From a checkpoint of a small multi-label image tagger: moe expert_choice.
Rows from expert 1 of block 5, named by matrix and row number. Rows with one number belong to one neuron. Each number is 500 + 50 x the weight over the matrix's rms, rounded and kept within 0 to 999. All counts start at 0. Numbers have three digits each.
# up: expert up (model.blocks.5.mlp.up, 8x128x128), inputs 0-63
# down: expert down (model.blocks.5.mlp.down, 8x128x128, transposed), outputs 0-63
up.92:500500500500500500500500500532500500500500500500500500500479500501500500500500500500500500500500501500500500500500500500500500500500500500500500500490500500500500500499500500500500484500500500
up.93:505535501518478503999500479498535500500500500500496500500003500230493495500077496500485499470500516500499501433500500499500532500500470881500484500999595936565502473999500504500517484506500500
up.94:496446500500500501504500500504500500500500500500500500500514500507500500500499500500500500500500505500500510500500500500500500500500500500500519500483491504500500500495500500500500501500500500
up.95:500505500500500500498500500541500500500500500500500500500555500495500500500501500500500500500500498500500479500500500500500500500500500500500507500495509500500500500510500500500500502500500500
up.96:503547500500500500500500500460500500500500500500500500500494500500500500500500500500500500500500498500500500500500500500500500500500500500500489500512500500500500500500500500500500500500500500
up.98:500493500500500500500500500476499500500500500500500500500487500501500500500500500500500500500500500500500518500500500500500500500500500500500500500504499500500500500500500500500500494500500500
up.99:504535501516479505999500481499535500500500500500495500500018500245493495500112497500485499471500515500499501435500500499500532500500470865500484500999597927563502473999500504500517484506500500
up.100:500503500500500502498500500548500500500500500500500500500588500487500500500500500500500500500500495500500482500500500500500500500500500502500517500496509500500500500513500500500500507500500500
up.101:500500500500500500500500500482499500500500500500500500500545500499500500500500500500500500500500499500500500500500500500500500500500500500500500500508500500500500500501500500500500514500500500
up.102:500512500500500500500500500477501500500500500500500500500522500500500500500500500500500500500500500500500500500500500500500500500500500500500500500516500500500500500500500500500500508500500500
up.106:500526500500500500500500500559505500500500500500500500500502500494500500500500500500500500500500500500500496500500500500500500500500500500500497500499501500500500500499500500500500500500500500
up.107:500453500500500501504500500523500500500500500500500500500510500502500500500499500500500500500500500500500511500500500500500500500500500500500518500489488503500500500495500500500500500500500500
up.108:504535501516479505999500481499534500500500500500495500500018500246493495500109497500485499471500515500499501435500500499500532500500470865500484500999590927564502474999500504500517484506500500
up.109:500534501510492518999500489500526500500500500500497500500144500317495496500365497500490500476500511500501501449500500500500525500500472709500483500972523806560502480999500502500517485505500500
up.110:500507500500500499493500500539490500500500500500503500500483500489500500500505500500500500500500501500500460500500500500500500500500502500500491500494527496500500500507500500500495496500500500
up.112:500501500500500500500500500500499500500500500500500500500500500499500500500500500500500500500500500500500499500500500500500500500500500500500500500505499500500500500499500500500500500500500500
up.114:500497500500500500500500500524499500500500500500500500500500500506500500500500500500500500500500500500500500500500500500500500500500500500500501500488501500500500500500500500500500492500500500
up.115:500500500500500500500500500556500500500500500500500500500468500501500500500500500500500500500500500500500500500500500500500500500500500500500500500487500500500500500500500500500500489500500500
up.119:500534501510491518999500489500527500500500500500496500500143500316495496500351497500490500476500511500501501448500500500500525500500472718500483500989523815560502480999500502500517485505500500
up.120:500499500500500500500500500505500500500500500500500500500500500509500500500500500500500500500500500500500500500500500500500500500500500500500500500486501500500500500500500500500500499500500500
up.122:500500500500500500500500500500497500500500500500500500500480500499500500500500500500500500500500501500500500500500500500500500500500500500500500500494500500500500500499500500500500482500500500
up.125:501548500500500500499500500462500500500500500500500500500501500493500500500500500500500500500500494500500492500500500500500500500500500500500482500517504499500500500499500500500500508500500500
down.92:500500497500500500500500500500500500500500500500500500500500500500500500500500500500500500500500500500500500500500500500500500500500500500500500500500500500500500500499500500500500500500469500
down.93:500468471500500500500500500500475500500500500500500500500500500507500501500500500500500501500500500999500502694500500500500500500500500500500476500500500532500500425608500500500500506500525500
down.94:500500523500500500500500500500500500500500500500500500500500500500500500500500500500500500500500500499500500501500500500500500500500500500500500500500500500500500500479500500500500500500494500
down.95:500500488500500500500500500500500500500500500500500500500500500500500500500500500500500500500500500500500500500500500500500500500500500500500500500500500500500500500500500500500500500500500500
down.96:500500504500500500500500500500500500500500500500500500500500500500500500500500500500500500500500500500500500500500500500500500500500500500500500500500500500500500500514500500500500500500514500
down.98:500500506500500500500500500500500500500500500500500500500500500500500500500500500500500500500500500500500500500500500500500500500500500500500500500500500500500500500500500500500500500500500500
down.99:500469472500500500500500500500474500500500500500500500500500500506500501500500500500500500500500500999500502691500500500500500500500500500500476500500500530500500427609500500500500506500529500
down.100:500500490500500500500500500500500500500500500500500500500500500500500500500500500500500500500500500500500500500500500500500500500500500500500500500500500500500500500502500500500500500500503500
down.101:500500501500500500500500500500500500500500500500500500500500500500500500500500500500500500500500500500500500500500500500500500500500500500500500500500500500500500500502500500500500500500555500
down.102:500500503500500500500500500500500500500500500500500500500500500500500500500500500500500500500500500500500500500500500500500500500500500500500500500500500500500500500501500500500500500500557500
down.106:500500491500500500500500500500500500500500500500500500500500500500500500500500500500500500500500500499500500500500500500500500500500500500500500500500500500500500500500500500500500500500526500
down.107:500500520500500500500500500500500500500500500500500500500500500500500500500500500500500500500500500499500500502500500500500500500500500500500500500500500500500500500478500500500500500500500500
down.108:500469472500500500500500500500474500500500500500500500500500500506500501500500500500500500500500500999500502690500500500500500500500500500500476500500500530500500426609500500500500506500528500
down.109:500477473500500500500500500500476500500500500500500500500500500501500500500500500500500500500500500999500502687500500500500500500500500500500478500500500510500500425612500500500500505500534500
down.110:500500451500500500500500500500500500500500500500500500500500500500500500500500500500500500500500500501500500498500500500500500500500500500500500500500500500500500500507500500500500500500496500
down.112:500500499500500500500500500500500500500500500500500500500500500500500500500500500500500500500500500500500500500500500500500500500500500500500500500500500500500500500500500500500500500500540500
down.114:500500496500500500500500500500500500500500500500500500500500500500500500500500500500500500500500500500500500500500500500500500500500500500500500500500500500500500500500500500500500500500464500
down.115:500500496500500500500500500500501500500500500500500500500500500500500500500500500500500500500500500498500500500500500500500500500500500500500500500500500500500500500496500500500500500500441500
down.119:500477474500500500500500500500473500500500500500500500500500500501500500500500500500500500500500500999500502685500500500500500500500500500500477500500500511500500425614500500500500505500538500
down.120:500500493500500500500500500500500500500500500500500500500500500500500500500500500500500500500500500500500500500500500500500500500500500500500500500500500500500500500500500500500500500500456500
down.122:500500498500500500500500500500500500500500500500500500500500500500500500500500500500500500500500500500500500500500500500500500500500500500500500500500500500500500500500500500500500500500473500
down.125:500500495500500500500500500500500500500500500500500500500500500500500500500500500500500500500500500501500500496500500500500500500500500500500500500500500500500500500522500500500500500500539500