Weights of a small multi-label image tagger: width 128, 19.7 epochs.
Rows from block 3 of a small multi-label image tagger, named by matrix and row number. Rows with one number within an expert belong to one neuron, the router's apart. Each number is 128 + 24 x the weight over its row's rms, rounded and kept within 0 to 255. All counts start at 0. Numbers have three digits each.
Before each expert's rows are labels from the 100 images, of 14976, where the router gives the expert most weight on average: "patch colour" is the nearest of a few named colours to the mean colour under the peak. Only what is clearly more common there than usual is listed. The data: photos of plants and fungi (iNaturalist).
# router: router (model.blocks.3.mlp.router.weight, 8x128), inputs 64-127
# up: expert up (model.blocks.3.mlp.up, 8x128x128), inputs 64-127
# down: expert down (model.blocks.3.mlp.down, 8x128x128, transposed), outputs 64-127

# expert 4
patch colour: grey
router.4:139099125120122126146139082129139115128126128129195127128181130128128129044164134185128130128129171126109124135131094154108122128098083065128122129162148081114127129128126177132129127130130129
up.0:155127128128128128114128128128128128128128128128066128128114128128128128129111128126128128128128098128128128128128111115128122128203114134128139128137128148096128128128128136128128128128128128
down.0:129128061128128128128128128128128128128128128128128000128128128134128128128000128128128128129128018128128128128127114173128128128128138128128128128128128171150128128128128128128128128128128128
up.1:125126128128128128123128128128128122128128128128145128128131128128128128128144128078128128128128147128128128128128125098128106128225128153128118128124128161135128128128128142128128128128128128
down.1:108127003128128128128128128128128128128128128128128130128128128133128128128128128121128128079130156128128128128129129109128128128128167128128128128128128151113128128128128128128128128128128128
up.2:105090128128128128137128128128128129128128128128206128128122128128128128128145128126128128128128144128128128128128105135128107128000128114128105128125128131149128128128128126128128128128128128
down.2:059192214128128128128128128128128128128128128128128133128128128126128128246088128114128128168128196128128128128128235079128128128128102128128128128128127115117128128128128128128128128128128128
up.3:128129128128128128128128128128128122128128128128148128128128128128128128128128128154128128128128128128125128128128132128132148128131121131128255128128127130128128128128128141128128128128128128
down.3:152125132128128128126128128128128127128134128128124133125128128126132128128139128129132128130126148127128128128124125008128128128128255128128127128128128115135128128128128128128128128128128128
up.4:143138128128128128124128128128128128128128128128108128128124128128128128128108128174128128128128100128128128128128140013128000128229128138128157128140128208101128128128128080128128128128128128
down.4:255128116128128128128128128128128128128128128128128123128128128130128128118159128131128128060128000128128128128128061151128128128128151128128128128128128083200128128128128128128128128128128128
up.5:114073128128128128156128128128128138128128128128167128128106128128128128127144128046128128128128133128128128128128064232128152128000128114128206128128129120136128128128128078128128128128128128
down.5:210145206128128128128128128128128128128128128128128128128128128089128128167128128121128128128128156128128128128128139107128128128128129128128128128128128114126128128128128128128128128128128128

# expert 2
patch colour: black
router.2:173090128123115127103119132127125106128125127127038128128088130129128130172132122033129130128127080115129130130126059143114123126167109054135135127178139177123128131128126168128129126125132129
up.1:120128128128128128129128128128128128128128128128127128128090128128128128128135128125128128128128141128128128128128114128128255128131128127128255128128128130152128128128128116128128128128128128
down.1:094128131128128128128128128128128128128128128128128128128128128129128128128126128129128128149128255128128128128128129146128128128128125128128128128128128128174128128128128128128128128128128128
up.2:128128128128128128133128128128128128128128128128131128128128128128128128128124128141128128128128127128128128128128095144128092128126128128128128128127128137128128128128128122128128128128128128
down.2:135128121128128128128128128128128128128128128128128128128128128130128128128128128124128128087129096128128128128128119126128128128128124128128128128128128000148128128128128128128128128128128128
up.3:127128128128128128127128128128128116128128128128133128128121128128128128128134128138128128128128130128128128128128125126128130128052128121128030128128130047139128128128128129128128128128128128
down.3:125127156128128128128128128128128128128128128128128126128128128138128128133128128125128128155134177128128128128150137150128128128128140128128128128128091255081128128128128128128128128128128128
up.4:119131128128128128128128128128128110128128128128133128128111128128128128124133128138128128128128140128128128128128132127128126128075128127128020128128131035146128128128128129128128128128128128
down.4:127127153128128128128128128128128128128128128128129125128128128136128128133128128126128128154137179128128128128154135150128128128128139128128128128128089255086128128128128128128128128128128128
up.5:124124128128128128128128128128128130128128128128149128128068128128128128128127128119128128128128130128128128128128176128128024128156128129128010128128128132129128128128128128128128128128128128
down.5:128128148128128128128128128128128128128128128128128128128128128136128128130128128117128128153128168128128128128131175122128128128128138128128128128128126199005128128128128128128128128128128128
up.6:128128128128128128139128128128128128128128128128130128128129128128128128128124128143128128128128127128128128128128105146128085128126128127128128128127128143129128128128128115128128128128128128
down.6:142128123128128128128128128128128128128128128128128129128128128127128128127128128128128128073129091128128128128128116126128128128128122128128128128128129000169128128128128128128128128128128128

# expert 7
patch colour: grey
router.7:068112125128139146132136140129125107128125129128065127129045127129130128133157131091128129128129083112130128127129190106146137130144172194117088129051123193164131129126127055134129127127130129
up.0:146128128128128128120128128128128131128128128128191128128137128128128128126133128136128128128128129128128128128128095131128127128115118097128161128211129107106128128128128159128128128128128128
down.0:002135127128128128128128128128128128128128128128128128128128128133128128128128128128128128128136128127128128128154232198128128128128129128128128128128127255104128128128128128128128128128128128
up.1:111130128128128128133128128128128129128128128128036128128121128128128128130130128128128128128128130128128128128128177098128123128129128160128054128103128139197128128128128121128128128128128128
down.1:149115130128128128128128128128128128128128128128128125128128128124128128125128128123128128147119124130128128128116123029128128128128129128128128128128128065176128128128128128128128128128128128
up.2:145129128128128128115128128128128128128128128128169128128131128128128128128134128166128128128128131128128128128128097139128127128125117095128144128174129117121128128128128162128128128128128128
down.2:000128123128128128128128128128128128128128128128128128128128128136128128128128128127128128131137128127128128128164227175128128128128130128128128128128127250102128128128128128128128128128128128
up.3:112129128128128128131128128128128129128128128128016128128120128128128128130129128125128128128128129128128128128128177095128126128130132166128061128090128150156128128128128106128128128128128128
down.3:167122140128128128128128128128128128128128128128128125128128128123128128126128128117128128146120124131128128128112125040128128128128129128128128128128128019177128128128128128128128128128128128
up.4:104127128128128129141128132128128090128128128128122128128074128128128128128127128102128128128128082127128128128128201094133133128134170209128129128000123150128128128128128038128128128128128128
down.4:194128152128128128128128128128128128128128128128127168128128128080129128131147128130128128048118128108127128128100000143128128128128122128128128128128151022129128128128128128128128128128128128
up.5:141126128128128128108128128128128128128128128128205128128127128128128128128135128137128128128128127128128128128128098142128128128121128103128142128171128108126128128128128131128128128128128128
down.5:069127120128128128128128128128128128128128128128128132128128128134128128133128128147128128098136129128128128128149149255128128128128127128128128128128128159007128128128128128128128128128128128