From a checkpoint of a small multi-label image tagger.
Model: norm rmsnorm, activation quick_gelu.
Training: adamw at rate 0.0031, 27900 steps, batches of 64.
Data: trained on photos of plants and fungi (iNaturalist), 90422 training examples, 19.7 epochs.
Rows from block 3 of a small multi-label image tagger, named by matrix and row number. Rows with one number within an expert belong to one neuron, the router's apart. Each number is 128 + 32 x the weight over its row's rms, rounded and kept within 0 to 255. All counts start at 0. Numbers have three digits each.
Before each expert's rows are labels from the 100 images, of 14976, where the router gives the expert most weight on average: "colour at peak" is the nearest of a few named colours to the mean colour under the peak. Only what is clearly more common there than usual is listed. The data: photos of plants and fungi (iNaturalist).
# router: router (model.blocks.3.mlp.router.weight, 8x128), inputs 64-127
# up: expert up (model.blocks.3.mlp.up, 8x128x128), inputs 64-127
# down: expert down (model.blocks.3.mlp.down, 8x128x128, transposed), outputs 64-127

# expert 7
colour at peak: grey
router.7:048107124128143152133138144130124099128124129129044127129018127129131128135167132079128129128129068107131128127129210098151140130150186217113075129026121215176131129126127030136129127126130129
up.6:152128128128128128117128128128128132128128128128210128128140128128128128126134128149128128128128129128128128128128086131128127128113115089128171128232130102100128128128128169128128128128128128
down.6:000136126128128128128128128128128128128128128128128128128128128135128128128128128128128128128140128127128128128165255222128128128128130128128128128128127255097128128128128128128128128128128128
up.7:146125128128128128111128128128128127128128128128255128128127128128128128125129128130128128128128112128128128128128082201128129128121128091128181128246128094118128128128128127128128128128128128
down.7:104128104128128128128128128128128128128128128128128129128128128131128128132128128156128128085137130126128128128151143255128128128128127128128128128128128146000128128128128128128128128128128128
up.8:106130128128128128133128128128128129128128128128000128128119128128128128130131128127128128128128138128128128128128195115128124128142133172128018128081128133219128128128128128128128128128128128
down.8:197123129128128128128128128128128128128128128128128127128128128124128128126128128176128128147114126132128128128102105024128128128128129128128128128128128085189128128128128128128128128128128128
up.9:156128128128128128106128128128128128128128128128237128128136128128128128128145128144128128128128134128128128128128068129128125128124116071128164128219128107101128128128128181128128128128128128
down.9:000128121128128128128128128128128128128128128128128128128128128138128128129128128145128128126141129127128128128176190207128128128128129128128128128128127255078128128128128128128128128128128128
up.10:106131128128128128141128128128128129128128128128000128128126128128128128131129128126128128128128131128128128128128205099128125128131128178128030128065128152171128128128128128128128128128128128
down.10:158128137128128128128128128128128128128128128128128126128128128125128128125128128150128128155119127130128128128113109027128128128128130128128128128128128119217128128128128128128128128128128128
up.11:148127128128128128105128128128128127128128128128241128128137128128128128126130128130128128128128128128128128128128083135128128128122120093128175128178128105104128128128128151128128128128128128
down.11:000132120128128128128128128128128128128128128128128128128128128136128128129128128146128128112141131126128128128159163255128128128128128128128128128128128255062128128128128128128128128128128128

# expert 2
colour at peak: black
router.2:188077127121111127095116133126123099128123127127007128127075131130128130186133121001130130129127065110130131131125036147110121126180103029137138127194142193121128132128126181128129126124133129
up.7:125128128128128128149128128128128133128128128128131128128127128128128128128126128135128128128128131128128128128128111152128071128132128127128127128124128151131128128128128126128128128128128128
down.7:153128125128128128128128128128128128128128128128128131128128128109128128124127128135128128051125091128128128128125110076128128128128118128128128128128158000176128128128128128128128128128128128
up.8:130129128128128128139128128128128129128128128128127128128111128128128128128118128145128128128128124128128128128128132096128119128126128148128146128128128169126128128128128125128128128128128128
down.8:125128120128128128128128128128128128128128128128128128128128128130128128128128128098128128152128150128128128128128139117128128128128122128128128128128128000079128128128128128128128128128128128
up.9:127128128128128128145128128128128130128128128128132128128126128128128128128122128150128128128128128128128128128128086149128076128128128127128129128125128151130128128128128125128128128128128128
down.9:150128122128128128128128128128128128128128128128128130128128128121128128126127128132128128046129080128128128128128110107128128128128117128128128128128133000190128128128128128128128128128128128
up.10:126128128128128128148128128128128131128128128128128128128128128128128128128123128146128128128128129128128128128128122153128064128126128127128127128125128148130128128128128098128128128128128128
down.10:155128123128128128128128128128128128128128128128128131128128128116128128126127128131128128048128078128128128128127109100128128128128118128128128128128139000190128128128128128128128128128128128
up.11:129128128128128128134128128128128128128128128128127128128220128128128128131124128129128128128128123128128128128128131131128000128130128128128000128129128124122128128128128141128128128128128128
down.11:232128175128128128128128128128128128128128128128128130128128128104128128128133128193128128098128000128128128128128109107128128128128095128128128128128128131079128128128128128128128128128128128
up.13:126128128128128128148128128128128133128128128128131128128127128128128128128123128144128128128128129128128128128128125149128083128131128127128128128122128152130128128128128125128128128128128128
down.13:151128121128128128128128128128128128128128128128128131128128128112128128125127128134128128045126085128128128128127108092128128128128116128128128128128150000187128128128128128128128128128128128

# expert 4
colour at peak: grey
router.4:143090124118120125153142067130142111128125128129218127128198131128128130016176136204128131128130185125102123138132083162102121128088068044128120130174154065110126129128125193133130126130130130
up.6:146194128128128128115128128128128114128128128128000128128150128128128128128013128121128128128128123128128128128128177167128099128216128132128002128124128081121128128128128128128128128128128128
down.6:000126125128128128128128128128128128128128128128128129128128128131128128128000128128128128106140132128128128128128121128128128128128146128128128128128128255041128128128128128128128128128128128
up.7:124098128128128128164128128128128130128128128128230128128107128128128128128135128111128128128128123128128128128128094094128128128062128123128203128133128255122128128128128122128128128128128128
down.7:255133132128128128128128128128128128128128128128128138128128128128128128127026128127128128133126110128128128128129133129128128128128137128128128128128128071205128128128128128128128128128128128
up.8:103071128128128128155128128128128147128128128128253128128132128128128128126158128108128128128128148128128128128128085105128130128000128094128129128124129105153128128128128118128128128128128128
down.8:124130255128128128128128128128128128128128128128128131128128128124128128129116128126128128208125146128128128128129171094128128128128082128128128128128125037165128128128128128128128128128128128
up.9:127123128128128129129128128128128115128128128128129128128196128128128128065220128127128128128128129125134128128128128255127129128127136127128128128114132128129128128128128126128128128128128128
down.9:123128138128128128129128128134128129128128128128126176126127128123130128131129128129128128128131193129133128128123141000128128128128130128128128128128113125205128128128128128128128128128128128
up.11:149183128128128128083128128128128120128128128128068128128138128128128128129090128159128128128128117128128128128128161167128126128255128131128000128130128035117128128128128124128128128128128128
down.11:000124102128128128128128128128128128128128128128128043128128128135128128127129128137128128127146131128128128128127106130128128128128132128128128128128130240066128128128128128128128128128128128
up.12:127096128128128128129128128128128136128128128128166128128126128128128128128166128081128128128128128128128128128128072186128255128098128109128134128120132066127128128128128227128128128128128128
down.12:000128130128128128128128128128128128128128128128128128128128128128128128136078128129128128255128255128128128128126222126128128128128122128128128128128128130071128128128128128128128128128128128